{
  "input": "log_mel",
  "arch": "mlp_mixer",
  "hidden_act": "swiglu",
  "inner_norm": false,
  "patch_size": [64, 2],
  "width": 256,
  "loss": "cross_entropy"
}
Rows from block 4 of a small sound classifier, named by matrix and row number. Rows with one number belong to one neuron. Each number is 500 + 50 x the weight over its row's rms, rounded and kept within 0 to 999. All counts start at 0. Numbers have three digits each.
Before each neuron's rows are labels from the 100 clips, of 14976, where the neuron reaches its largest size: "top examples" is what is common among them. Only what is clearly more common there than usual is listed. The data: synthesized solo parts of chorales (CocoChorales). In brackets: how many of the 100.
# gate: MLP gate (model.blocks.4.mlp.gate.weight, 768x256), inputs 0-127
# fc1: MLP up (model.blocks.4.mlp.fc1.weight, 768x256), inputs 0-127
# fc2: MLP down (model.blocks.4.mlp.fc2.weight, 256x768, transposed), outputs 0-127

top examples: note A3 (70); note A#3 (49); tuba (40); note C4 (36)
gate.626:517443533415502389520394403529479457445480396484398542524479535529498459559436567535549501557546464520474512488409595482498499453456481432531481508607556495538519541554426499478489512479515500458395544408437491442462493535434524516454460588477555517486418543470416509535428475484435488503486499473452486546490517507460473540471499437430423462515471432498511549438508518454443468452507
fc1.626:533547510452579451483466511547528575543507470456610541458481538455533541530461523458416471512544453585576553490482555488463563469545504527497519554514560439527663472566483535479533535522502578484470503584576553522430535442479495503486466514552558484467492518450513523530467559491480564460546526526567526517567456519512470457431446569535484434457524551571489580484568555604442549445561
fc2.626:542553533541558491490550357506531487512592433491456503418480487468453467454514479520542537469541517541552364524386468478597542558497546532553479391551484433417529485517529597587530388422515443453410523531514578482487499464585422563506356577590530513473497483487491570479513497568526495589525464557512589578409521462529510516432531500474487506504522472521561533485492525534509424514447

top examples: note A3 (29); cello (29); bassoon (27)
gate.745:545491497486519407467508511529490445501465521511460579510456537460483513498450540480537486511493506478430470548517515449557469551434566547415503450583549455529556456600453641528504489536369507443572538468589473542480423554558429426529413539495497590456544500478614522577529500513603474466461493436501491541537512467515404464474522502522407573456496476551490515502437466482479439527493
fc1.745:468569564511499498567509567566500413425540584569453515529542470572450550456446559482520507546526471542500526488562571495463540505479518474470464466492475575577541489568502505405565521515550472480496498486488578490521516519475563526388558585431545533416592421501527544417589532486549537476453415531474514482460606494577468538587603504549537513458533611499514530507486514454534462539575
fc2.745:430476527568489538526524515487452549519571526488534540508553493503564492488544428503429532461532515438458524451551492522433502507459514525462543490542577456565499520453441548413479473437436396566505464540469462358487565585537495426498540506502504525504501511556554412468427497584470599494533534508546436516440467587452474467494442505414490534534450524529483481534497444485539528415495

top examples: bassoon (64); note C#4 (49); note C4 (46)
gate.368:528520551525547489444474562545419484498524476491529550453487605562554565433526497436500474493486452565518469587436595478488545441593550535491479457518549415490528482542484634516586456458429529487507570546496481460497428545463533504518486551495555486476521434484550518438471497474631573471562473479476477562415495533604415518420495542495469671478468550529505580510451464590586481541506
fc1.368:558540520409524436562589435488549516590542503572555495448438463566417566523506432490472488378423580464501577506500491550608508582521478514532496570449428513496447496506493550526407505479503511501490518501518531592513495472587453553581552526526385462524426596599540482463550545462555424509499479426580535471550477451538541491552467381528506468552543520518470434525512485504445489497490
fc2.368:566499566537470577560494479499510512456441554604504493576407520600454591549464530623441482551507548452556593485549469476474480528518476517544476545577489549533532497453519528479574572452527555530468461444463573472557459456463523395464531598500474520530526507506515448421565505535566552481451514533382544544435537512572435600585471457540559533488376486535508525418403484392659545498537

top examples: note D4 (45); viola (32); note D#5 (29); note F5 (27)
gate.87:488584521428555468541539496499488454461452447529489418506550536484473577484477475504511470445440597445530500499458524515462406538535393516535475531504564495498512497575471502519465482507381509410519545495545475545477489494488657528574498557584484424513528499511471486421453540445483533437429472435533485564460502484573482437468472426496474534482472521443556513446409527522543528466493
fc1.87:528456424456434534576547495470475517443428512552448416448497553528465484537517551451471483524486487466590506478563460460653553447542455497454471529564431538479433506502601475549578502600500516548523524420442515410517590551527497505360631601490635521451461424540494494511413444514546500587539475463395580518482577442503628450503636504535520525581516515484535412517473448549516547548498
fc2.87:424505635559567477498440497462480576421489528511541508452500532561534574454477374578537547546495595585477481529465538524483511488485559443513526497447549468478571461581442544480584460391477483471394446566573518431458461504500399440547420482575479366516508523522546511457461533519538577488399547494465513488427470544497422567447432515508452462476412487518530487389464544483544419548414

top examples: oboe (52); note B4 (45); note C#5 (44); note A#4 (38)
gate.186:479514541487588451465468501505493541553486577630517440585470508503491576548550426496584425533415471447505517494440553546511510520517450442593401471496474430523553450613422500450529508593472485524501529453440502494480543469440576477455506420493467462514502512507580457453570400405541555429469554513534536578514490434443449445529440510465466475522489559528508463456381487493504470409457
fc1.186:581550486497507455456587413492608512517495491399535591511521547584416500576466499485498524433483520460473401476524469475538536625539513532485448607531474458455494467455521481602486533495409437388506575575543539470518449480603460490505460483502538553513554468422484574550466525421478514531458444415484474555476481487493526496513421573550453479430565447465527477399524512408533534463534
fc2.186:512535484526486569621463548392501558499448480499473521538556521578441486554446473500488553579499529528538542553440527517477453380456542468553552550499499550514584549470668525481517527458564600446441441555552458528614481444477483469447488661519500462497442519495502480538486482496492491469444423558511478475512569413539498556556614496507544555442433413510477526587444511480421531653420

top examples: note A3 (69); cello (44); bassoon (42); note B3 (42)
gate.236:507512500424464495576573459543432449513581527489525458447459548496408538574452497456438541582420415512493552542461521400468530431472545484466526549496547540491581483601482596517436520443505608479466524511525480554466470577568401545455457588531455434470472479506531529583487521461524531541471469438462507562491485457521527493464470606551406515525497504513530529440449534539365523508445
fc1.236:570502545404471419461525432426503501415487473458495483512554597416567422537476506444486478459522464545480478456536553497516475512571449464434427536468506467443485505418431415384497450501546551470492402440458493473444428491443512490545453424584504442411572522468491487492488593476455531448489562455554436491556452535485479447439468605536464445587457440463464507496480517526508542466505
fc2.236:449555548435597559480536548523516546515526465561552442381550511442380457556470463495513466506433516482615517590501442469620551543491574531552489543484489468431537501549498509533456475490531418420479508549514486586567512448558458520539431571473498493534475469529493559520476475454485562498509502564514621537385563507457534527475491501537526476553501509462477590538495464495456567526489

top examples: note D4 (89); clarinet (70); note C#4 (35)
gate.417:531531512436448549500556454473476536467481532571486481455490509448465463528518580438564421551478476519502417470493503476583586578560513453419473511558428397422419505422551574543491450546448404503559526434372481384566559481457492552527479454495604561433482519510539573558445556521513574498527488505464470505473535452475464513531548570421523509660440443470391513593416492544552568484519
fc1.417:463511552533584567498470376410442616513552510573513545389527492490474424570501393463503492462400462506502539483490419508506531491499512474521551456394504534420458420590483496519529465377548484503452443491543466477512475464522335549506479448489399441528468461500470527461451533431483544533530500482517559441483502553397516453439537547604471444556569464535528497509559492570423504564538
fc2.417:541594492502541517511487509540541494494542456511509394533400451462437451418492601509382501579501452526507565573436480476570558548483640521554485598533443476447515578481569492537389450509482537465504555469582565528580482434499546511543479513460570596518541450566445492549543475489430492499567513558514524527533540462540537457590592530517576517448551482488458509544495500466487528597549

top examples: oboe (50); note B4 (33); note C#5 (26)
gate.666:531494456421406509478521542483483506568451550454528475370432584486456419544472422370496480520399586432496543549547493484538542497515420561415479549461603524529566552519444507520517588515469578480471488479461479493518569593548503500473504483425429466431462558489515433487426492462450461513500566434550439508476474453511480531364528503460429513583488532508515397313509507433395529505442
fc1.666:484454467423460523500477501471543574506457537491570524481496513533517533539424537480530571399541562527516557435511511449552544445506516365472432513557571460509541493499548543429552536513532518529435604477494607482540535447428528500477601546475527529579473535488551456474502513498623544528542535502504440483549433446524452520453547499498650512521463555534551454501470523521532558467561
fc2.666:498462521503484494649528506497410473425374516498492487551423565521447516520587514524467453600469464487507546539487523474409439487543385537508579546435513458470617490543468619445563479573438602517482546492499575451413419543407507531503560535486526517458497527481442471500417566500481530576454531461465479533598463537601502500486455531550435538490545500510438471438452508501484487532478

top examples: note D4 (93); trombone (71); note E4 (43); viola (29)
gate.360:592431421482472586511584513428529599454395474512457543602505480557465491462467487507551545548536511448525465534474573457542475569503546483495444551613460413549445546423596468498597520542503493501551446480475517493553529457511431432430538591534517503561450488525504544507542454574599579479610501587501510539497496367509432552555535449490560537472433378505510563524410444490513549483452
fc1.360:618550464541497469499564476497529498463430491531617455508472525513511569463467493470507455428526540456527574484460516569507427553551582531523398505493500488489442446467524487473496465586471468485585558477593589535460431438536494546449466534576557465529525458408467529482547484521622533468537528521504543631457417431561472462440479467589495472519458513540459488521500522530557574479608
fc2.360:407396541524572534571447516485512508471515509553452533429545495514450502546426407492572550514514439560554477492546425424467501470457528517520618392470510505552511441547523551504530552487499516547552487614523401518491556545539444519488473466513536459550494471591574463557481448572513485573432437516506570421431548455454440510553534555532449560447507517492513580522515431438468489479506

top examples: oboe (49); note C5 (30)
gate.49:541528514455546530442528541519463528555479559438539529443537481489470472525444540473533554515535490488467574544451599530513462524489607543510468476505493447457537508507597588583511519512535533454479499495576502453554494535511435379507434558448465475541488406532467513486484438546548469497467477412418527492476466465576473529494472570547476500493518447488556504466341476552426461480417
fc1.49:558438453505536494457498495488486517506483554513516607446457545502547459513469475481507526459543477559517385515485492565457515449511497526422567475485505589470561482506551609539617505440479420469555473477607506512511512618493482473496427445566490492550543487455534538608490524498499500517488515480429445422432556516487454583511536515704423572486556501548566529483510614510485556513509
fc2.49:521377476471465471475553454410455541508520488436446526556486436533500493525492473491467496475434534549530391434531544506492556439536485495575520480506558489434445465456567500467518583496539536577561509584513494417542534520477531427489565433519541492488460513557463453568578452567553467509482486474456477466536498453516507479446495537426503515491437463529576425475619474506523541488442

top examples: note D4 (44); horn (41); note E4 (37)
gate.238:423553520453438572522466532501466501420449480410463457455488457514432418471485591538557501466519573560511557542534488511465497454390549450520543504588455448545487530437549514551562489473569509467407486466464519441582542598590450450520551618432518491452471520484534481482378485560611531537516466478478503529431476477542590480453589505440584556469441511483431461382509399459441510599460
fc1.238:428498503430434508556481436459497442430477454482467481419517541425443504369513477515479523532554489513439533449430493511516504437554574453457547395475479559478444475498513478486519372466533504476482496490523500467458484580602412465402432603610529476414520529461486499519467490571507478547500555502481583549502453526475586448365544531466571498531493566520483442434462472489448409541506
fc2.238:459396402428418574485455481453432524481580515481452537508569487415500473516448541445505482397457410513473491466541434450472531445434448466535563471455479511533408492439550444496477474581507574538580511499402385471574561536445573463419570472436572537525396482571529442587468465512488375477524487445567460428547524523456531450517636505489551499482521492461539502565450478540419532489504

top examples: note D4 (29)
gate.395:557518519557533476460533509546500483463500502447486527495563457554417539466523450477483457490533445506521529522479470502589446503453539519456543410453476407461454343487472533527501389494505367521570481501501463532514474476515439507507444522462518516449518406481456597504478446496512532494565520488589473453410466464502405433462405471552510527489495417616437557593583497447530544474465
fc1.395:541502508600415415535521495537447431488541511492461471511509525508443453511515574485365491542460458445478498452565437511544489476508436501464397557484698529465417554472472533583520442471423537581484501491555434594461445502472462561504432438500513561492525487537503517436483542573484517558457541477572491517508454553503492542484490483532457526505553508482524514443560550513566471522473
fc2.395:578545489391451385424510465555541371523560496508409519461496540514493495531457563488485486409440454489567535501424635513504522382520421434484459494497558425490561534444522487446460636504484540448487430490411527495463480451510473493454526499475373537388510535449506517450517552411547535410453516426516630519589467482540479508485505591483422450490423489491515430438474492470437426439461

top examples: oboe (36); note F#4 (33); note G4 (32); note G#4 (26)
gate.740:513506478434499470544511431475603524471443488553477563506534525396448507464504515440549456589408484438403483432457458457432404562459417411538540488368520478522458517524446435420457449568445452476500499532374474478485413428441582480528470470493392472448496540379479499447637480502445416463449513483504493570485480482463514493478449486514489498458492465496487495477400468519462467455441
fc1.740:555551556512542499505519563570506512480495546458530500445436496515435539432432470535509475530500563439529558553495507494408509626432509540477589556522446484550583500528441517527460571411578535427443486536518526511543540545513405526513562503493470563514561590501550540534476538537530513526521455564593496499467495518547454532520463487458489486387502514497474475443599481386540547474548
fc2.740:539444445487429516588495519548505499567598477487515532548545407503466437560477570460493569485514466506486450478497479488487526475435592502524500467544438569513479461457635494555433550539598529543527521559483400484595582507458516485482478574500548590557410488568528499533507458536475446549531440477465491454484559418484504492515658501436536559493560493472505493594482455517459473592468

top examples: oboe (70); note D5 (64); note D#5 (36); note E5 (29)
gate.349:524433508416401407487503453507506443441518479568474519484505516444562565487501514479579531463507513510435458496484565527629514463431471456483447452477488491482461399510464554533577423529497505522491475448480376422515523488466506480499431564529441574476569486488460585490486367506581504419532459454490501554489534497449507522498525551451451517597559533497488400550410423538407469494434
fc1.349:428522492509348533421465578552443467477555531443534460453512432445484420499556585425557546552516436441492476538553514526535611458584520496381539450591456532457438547433455535463454481615557445510567491536491540438473497583557512519402437535482465541387500494594481542535447488525454514462569520526458469418538526461428468524429600528500504522547506480540428513562595533588462534440448
fc2.349:492525517422502464484476515446546529531465461458546439592508481430582535515436518564489464554507512523533613477577504522445529530422518494516479493617484446537478524568565492442456563472558555497427493522459455515597511490473536431496516446499479495478466497609466506518467380459452444449513427511566477478569518560512509490506539539506534432565543487488594483507470547503599609495538

top examples: note D4 (74); viola (66); note E4 (44); note C4 (33)
gate.389:587500579435594520540499494492462479443449461545430489527458573516462490481500531491562446562302438547632506487471497463583495539469534473512564530508436503490488532572507475502564508556453519536574579421474538472480481483462505541546585567487517568436430492532445497521461527451540593536563456519467548578466496550436532554456533413464442543503479473606457542527507498526532550471458
fc1.389:595520513481512449582560437516483602438454516517458426473494501513496612438407501392488490440494533489570518469532444551551493510521462482420373497520455415460440412437509503499529447553465423500514530459609451439480455438482504494428495499520625517522509487414520505480544457492561540561518474509530474487432451499502372424470432548501488405540359422567454541486483466544544562455572
fc2.389:424448499459562519497504456423455565415544456514468506502492544453497473521548419510521574499472456455584483500544398406531469501435487518573592466413394479471477383548494491564537500511543478524531460588518403522521477509526502517373472489494460484527476383521496550590441398511425461556523387589525612477401524485487571484450532504546526464459549508465493539488523494577484558525525