A small sound classifier, trained from scratch.
Training: adam_atan2 at rate 0.0012, batches of 96.
Rows from block 4, named by matrix and row number. Rows with one number belong to one neuron. Each number is 128 + 32 x the weight over its row's rms, rounded and kept within 0 to 255. All counts start at 0. Numbers have three digits each. After the name is the row's rms in percent of the matrix's.
# gate: MLP gate (model.blocks.4.mlp.gate.weight, 768x256), inputs 0-127
# fc1: MLP up (model.blocks.4.mlp.fc1.weight, 768x256), inputs 0-127
# fc2: MLP down (model.blocks.4.mlp.fc2.weight, 256x768, transposed), outputs 0-127
gate.737 122:169103120117120125098090108125155128166130143162085129169091093172091164136159117122099143193079149116169120109103157164205154075129113164151079148126148170237155142102115121146169186099177161153119138073140154197081177123144103108101114204127143103100175197166156084150145090171180225103137120171126184105165157118096146141135113140141110166085071114156145142120124102107091117142118
gate.738 094:133144136133146125085170114135147060124133099128107155169107145056124148100136178165095092163141093190131064115131121116176143138158162137145146098141121151107133137140098158114133056157108137110132129123102172127116163101091141131183119155154103137099164178126146164133199132166138164106171100172149195181145147130209181130175166070164157108124149085092105169100104132116220119155136
gate.739 082:115094116116145158089161154175117145178130159128155091130115125096078153110122078061160111075078119126149132171107116115134142132148102113113111107128147050189150124156118220122115135106130124131109123115127096124145075114139148114214115076067157166149063079077136095164072113109171156117136099157149125148089218096115101116154110121108176142070160144129130141092164161121099125088080
gate.741 078:151072104101154072142109125083178104133086156140124150172117144135069150128102125102120097158093135136062115130108098110117087120089073131114120153137114086168161158195080218091156139139096156133087127152115146188100074126156191151156148127172123137117174129097168145117131132021171114128085116108096099129159092121105156094133039088107096157090109102098117145146143072155078117128114
gate.742 079:175131099135103116050097117155136118143124124047148156114108087119102139121179163082154148090058124145125138137117121178145110069135156116160071108134126103143163104132108201123111146199158140099142167150091206104146103187112114076161156100098117177125132141178137100149116096101177130137124171083145106164177078115166167137091075174069178169132128172133145075121143126131078082066141
gate.743 089:163158116086141125128164133169078090095121107091119088102127108091123116121048189122195090093138094129127161130140112109063106114073109109071100107180161134169130067126093179098122142166135147102081149098108122068144116130114160167095058129103095153139104116117150165140100100096209090096155126110161091145086113073194112072198140082093119140130146074067109121126134131115171120117120
gate.744 080:140122069148147148097131134109111113175099132085180104108146090133140137066075137081104132076139122106065141143093140138066115096106160115139131089151141117104124164133154125143122113077114126085126182127106122099101120104071151151109114152099144104104124134086122175059127101077139129142126171100147065128064114050124124148112088182106116190110138119099115077155094101090074138144110
gate.746 085:072133153112097146120123171148093128130109129168113096157151145131067107136165117136093138173060108061110139154129133068097115048150120106140124144100096093084132093114139097105102099107097155150154142193117100174133118125063165140102147076084106143140109085108104137125115163128092156158152170115117164104104170088132113108154140186095116096125131108049092174151116070109131139085066
gate.747 097:122108124132121171147118160114131086143156109147084093143140106126095121161127105118178109156104131124156136162079117128159114109113140094157121121181096117125074133138132103189173172149139115162142133061076155118171138168174144156158176171063157141097088145171154121145105090156170162147214099158125161126103162101098149135182164098076184235145095122154040113163129123126108170114091
gate.748 100:115120111098123148107129217092102172155113174179130115087121127144120154191066104098204184068168137105145161151097174125132095111092128097147140148156132141160140110179172119153126132177123123124126153139136156179130126144147126117129166176130122086177107113127187104102179079081193110079147079100105138168115134038134096149150141121148164174137143091169143098129052166126116156145144
gate.749 102:133107125130114125113123149194111091134146190114132121110104160141147155173136120093151093170072105154107165119158112102132192058112152101089138151129136102135178119184092231163148136212149166146048147121124132095137129151147085138121150124062104106132109131102194138144089100134148143147164051058147114152138135104098155110156107152186123144141160151118113128046159096133099111099144
gate.750 091:120075147093114112137129118133091112154132115184121111122085153091172143152063154066159138128103134115123126132114130087131154130089091051093135107185196091135091106150129133087103102132149077118148159131076069134126139110097156144174097106122129191133102153144161138187144116144192106074157109134174090154094122141096038126134102107114117192145111062084137132150057121126128127096086
gate.751 104:128190130107114123070149097073122120154093137124136131075165136100114140148154121128211195108146141159155123155104171144192098110164136095207073183073144107091108182164145145196117083155113100066092161148135143121217095111154123082165184162142134102177137083086097098120146100141159121137144105087134166168158111082165130112097172152129173090163118112172146080132114163137150167111128
gate.752 096:160118153082165083146159120123103129098100157146113092147068148106133128090167138126131131157121136136166167131108163147141134102197105065145130142081173138159168150185104149121102113195142167146115167131086142128114094133105131109097154133138110114117125083140095094101115069093148148144161121144140179201159097108155168120111084173107105106098123177101113128098092101134114098113107
gate.753 096:146145220135145128100135048153098109076183193148082148124109150135168136163096130157130092161168122104089158135137147162115102158092094134128123179122101115129104085143103131097146103143075115186134084085161125073107142171123137097101134096112136070118148104107168143126142145159110184098142098081142139154078159155109097069148128128137069134145084126100115194131074144128187161075125
gate.754 104:112126164143141126186122206196154091137110117185130132124143117068115141153119116096141103176099094127140143150133092133148135144112174135107206072069141149128193117080088181114090140164133136152124071136153127162116119158132061180098022095106129126093179160125169146221115082118111090125179124151141146110119107113084137144109131081087120137169154128120079075139162096110088117136156
fc1.737 126:125077147087084113129167105084077136124123065060092148143132199102114129116162123171092149136123152186105080117101158139111164125170106125121167161110133132127109170133190135138154154103085136119112109128088092079181143177110140092140128148137133155134124141148074148164078140173079161146092137127153094109185177173109170164101110133067131166092098108095183148135110123117121109148122
fc1.738 092:126080147144148128122114129153119035138179117119091158173072146132114149171169188082082081151112096139136142098197110125146199134111126155106151094160112200141140150092112146107078136154126157195188107165102123158154221154104204167202143106128091183152127110188151096152145159116117137182142121141160112073098186174149127207159114087128058224130154112083102207077170090104131092112125
fc1.739 069:106154131162154175155172114076123151107065116069098109097105166181098177170143079167151145096128154137067126133101143086119137179111111109135102181127068097137136117113143122164147184124110164115135125167088139114156164133157150118123197143116139154133092091085071105143116179113153151134154094107070146176139100094139174176103129113129193076092124168178109130120127062119166141142136
fc1.741 066:095163150143103191129171069140123130109146154116158140114194106080157089143086145126128086102106172032170131093151130168136160119183110080100130146153172135070077089095151173179098084089097092130132109085137135121142176139122120122142133139174208055068069127094146138162077183168154137108147154081153110139122123162153115113093161118174154145156131124117121134118148169104153123114166
fc1.742 071:165107132116083115146094090141103129113114175051123116169148087106137152192112158119123141146116109152089188087118134103153164145067099121111139147204115115150201204144088163134153236102139093137110146113108110086094148120153119127151142147113081106078157139134125168159158124146152124098177124101139025142126134119104169131126124191175114130130142142176141158150117141148061134130167
fc1.743 085:078156128140117064152117154130076130140091100181141119114129115152129172121096108158183116145155145105102136155123144133176108144089113077129135128139092138145126184136105113172118136186084149103087124085102070118158128126115154144094133112065175129165092128118061114174095104091078087148149158093106095064118132146105101206138132075139092098171158165066159085109105116166175112108101
fc1.744 084:128195129143141086110116082154086146182090132156177107091095100155143154124118164161186114142167138122064138095138156141123111202112225066150083135152102119126161202162085148126108129111140116148098164163084107119081131122085129132090093101092160121137134142091097162140189101127157126095062149101084057139096132083117092155136141165094115098151121141094127088133069171180156104162153
fc1.746 090:120095077156150094137118100075171081115128143129149045149090092084097063191105105100116116093082176122168092118133089144109139102079059141155121164106075149156135155148118080098113149107162118129087112144139089174113140081136182097128152140131063093105131116121085081123137132078116144125114135125101112137125110100051206136165149079087122103076143160093074124088155114138068124118111
fc1.747 103:154156122189119103084113161172152142190163150119176117130108052128179152137111108069130100065119163155127154114173091197097149114125122121136084088151125148152111110099103127119122146176140094178181148131162114154143175080139159183152125078081130120165137140148189107100185101118181131063159070103134077113117085085139091134131117132107134160160105128139096077153102108143135150130192
fc1.748 105:108125096127109094148140138132131139095107120124111109123198106085113141123158136138141123139152121079079133132085078085166142156146067099125158157138089136080079074136136083133049078142147110097098117130087145152110136133165118172198131108149133165122136116083094174138104155113073112175136103163134171165106068135136166073149134090053207125114184085098106155155159115117107129074108
fc1.749 091:119135156106139115114126199107127136100158141136127090149126146077167117143080115143170087151158125157104114116105154121075153092113084107131113145132163141105114091151103078138094127139140187136059113090108134084160139102091171104126158065109161124135107064083113058116101179144100125147136087106133131083115174148128099090164118114133163086181128143104123148038135129139148118121139
fc1.750 079:123123154104078106057143110117054082098159107113128186140117120127125129160112158193084161113154111164185186109122139096108118068155103100116076155132204132078195156096100157022127132123141138183144131130131150158098106078056175143179136134164109152157119134145075117132155110173098112096106174154145117106136135151170142187108101162110092164151057112060116211108120128124097131158123
fc1.751 105:114098107122130181077152153156147121108118147136023154171132098084134122113127179195120156168176064087111159206104141137178066143100114111127125143117110160118101107089143090121089094141123123093086151119082128189171116167097099157145123108105060165183126094150137111070192115171102116111152132143128202195117171081171134144194159139111170137118171122097151146154071155126174078106118
fc1.752 092:139079086102125075141100049101154130088152134103075200166134132121126056112114140166123179110150086139125078121126137073125164141131181161124202090090095076090114112080203132102148123157105105109144115124134087098109121167169092078131129183177119114103133094093168114153126160120105098116104126104107106093183153123077133080102198148105117116147153108151149141109134063159088081131139
fc1.753 099:145113080113163072060094139089123136110163092165076145177139070097143104102126153165128134171141099110111166097090148181091109131137100131157146097100143172137095056152090126065091181160153125108125104133072114141145121076162164058124082102166116117101122170111132100113181056101157076110109189158138187151111102133150153089111106133093143142129147154082137103172130077157110054080105
fc1.754 107:132125093119053148121091130115116156144175124100174121131161073104163117156112116122083164107158087104074100096090144161122107099116099133131066095132170122080127155132145084142144086137143100089129139076089152080172112150085135119163095118131141138130162098142126162122162136187097071114144182134152065081183136157091113136100136210072163146176115110162144126179117125100113133166078
fc2.737 136:180190132144156166099099139140168162154090174143178122132139111163189114047102158100157108124143172145143151148094193192153077173153169103106077094150146123145120184120183136132121130091115119113105090126164123138176058100158099084141109131128096109135098110075177131119171147097169129069152150132145085126111127092152125143108102108097120152179133095131124099162101180138118088159125
fc2.738 091:126143087081083143102163166135137114143073101096164153054110161065163129059124160107139087137136124120144118106093173143118089153153152119101111115132131139127128147104160143144118075131065104072084101119101121134144064153136114092127112150136102102146112103066108169089191111097163075105137175144128118169122114131143117169079074135151100137173146106134135081119049169116107088117116
fc2.739 063:208138103158113159154139098194175072178110125179123107119092125138096158171126141151112142141151126145156126190061131145193164097140141144141073135155166125136217178192146171090107180097123162155142184073112174162103106106112101144198125192164130132096154169096130093119157181127193102123134171142123141092147100134145137176151127086078104143175087132153087138179133064110113162131115
fc2.741 057:130102139086085167148152062136112134107156112092142146058096079098104118144097143107122133164135091164117105140167121097067160131093094145121063129150189179112147101147148119126107138129133110136111118121149095070156122108121130110096129126106165112105077131141118130192107177143080108190103138156122102120169128161155111142113153156098178088171118147120119129098136110062151179132135
fc2.742 063:132142102112119117133169146096138108166071105106122108109172165090129082145116123111194099111080117097102136122128144130091067115185072102093136188104140175098106170099099059141058148123132106160107094144126144164104080191142163196126130156135113088102178140083084118099134152086142099123152118110164153104146099096099149092087063152173064134196143107156119147152130142158103172112151
fc2.743 080:180145111124140182090122171158138077184169139133090125120148092057143130127136103113144151131107131160157188163080132095136114075136104181127144149093140173123176192149117107137117142093165156131127190075095174168138173134149085157104140169170070087114134150120160072093089112117142140091208070088153125150142097101116117117094128157139128116156161150146081078155127147164106154119159
fc2.744 077:136085096048096124149136196099103126155141117118118085114102143102079110159131137090170121120080117165147148132137126111086137104132087148140203148072143189099161147137115144126108137140060145093133137120066063129174122197111130101147122133137139119079090172170107065182123122111103103143117145078143143084129104159122146127123148155114145164156130149137106104146083049102102134107097
fc2.746 090:127100153133126162111133134154117094116062139100119176063171108128132150133118102078162123061164093105089090149109127099063092152138116071092122095132152081147130114096150136120143136117134097118168107139126141143109109182079117104169141116117134127136149123088134142166167106085159100115106172168112136090114106114132078145115074141121093166113171100194100144148135127110156142076144
fc2.747 107:078055159136161120176162101123171117125153073154121154095123156088100115146108088174160176151161127136192063118106120097104122143158123135118152138130126140104137102177117129171149137082131109110098120179179095140107148129150091105141061167175137117121168109127102180132130109171131158173086100166076209103077127148096099160119077176164082106117107156152142166096131146104164109085053
fc2.748 101:139165106102201145084096137139173164143194159136096164109134114061136109102089143081193117083129119164119125144139110143198157202114160149137122111166119097126056135174122108164115148147105126117102137077156105161146179124200082107115072096114132113121109116138221119112137124116167123081112096110105157146085157153071106092144137111122159084147117145101154102128094173130170104091147
fc2.749 100:103135162128176165100113158149095199125179135163140077107124116125109110112110104172149116160136182154196171218100107106242185138137146131162121181088145084084147096129140149133137075121163131106117186156134144183206127102146086159130074178149133143140159118137124111125077117125104184119183121139145191153085188147113138131089139124103176103141129130136109156179122132118131122176088
fc2.750 073:121162099177151105106126109184131093131185167114128111143176076120102104050179189134131081130125088115092128126066132133182132126101121155099158117128106132137059138091116112125097149156126126135140135139124066171101185114147165184092154105092175144103102128111181130184059147099158086123128042139146163165137136133115175043125132069082113103140144112121158147137137079181086095140136
fc2.751 102:127174163106159181092102088126168145133197178188112176137139070161127098115124155106157156089148123123088151135116124140162140146116109073109131131165139079141103098108085156084153071147163124156106106082127170186140166092169112117149110122092152132167112150115206032101090140201176130078163095170143170105116203114127110098149169098079182135129122103168159147104141142160173097100130
fc2.752 082:170138122177179147132124065132164128088136155152135084135156115189083077153148125140109113151088163099161104097191109147182181200120182114124060149165124140173120159083160123100105125125156090151134101140154124178120110110168125126186118093146185130124190144101171122165184124126116176113187095165167129143084088102109147091154121099121106126106101066099068191150194128120139167108111
fc2.753 099:165140086168073095173141068136184117137043152060175151171130087147143090138161129133076152163134151121083088058131175138092095123125125119132107120123131185140160185082140113093151158112128142134150106155159167126085104124044132112115169098127116125074117133080114111128147159121111101145143198169108089106186058134123154146131107111126091132108140125114073079146156153132104141172089
fc2.754 105:112156135200152121203073177137176125121066123142147104111126120200136135128098118163118093206153112133140143190097157143115095174071222084151129140115109123160183141169159148158136152104122168052089117128201177141140083084153101126116129167122126084185155119144130176096122111066114151151087139159091107136095146098198144143162157104088110137120122130124178160121118118095104097165108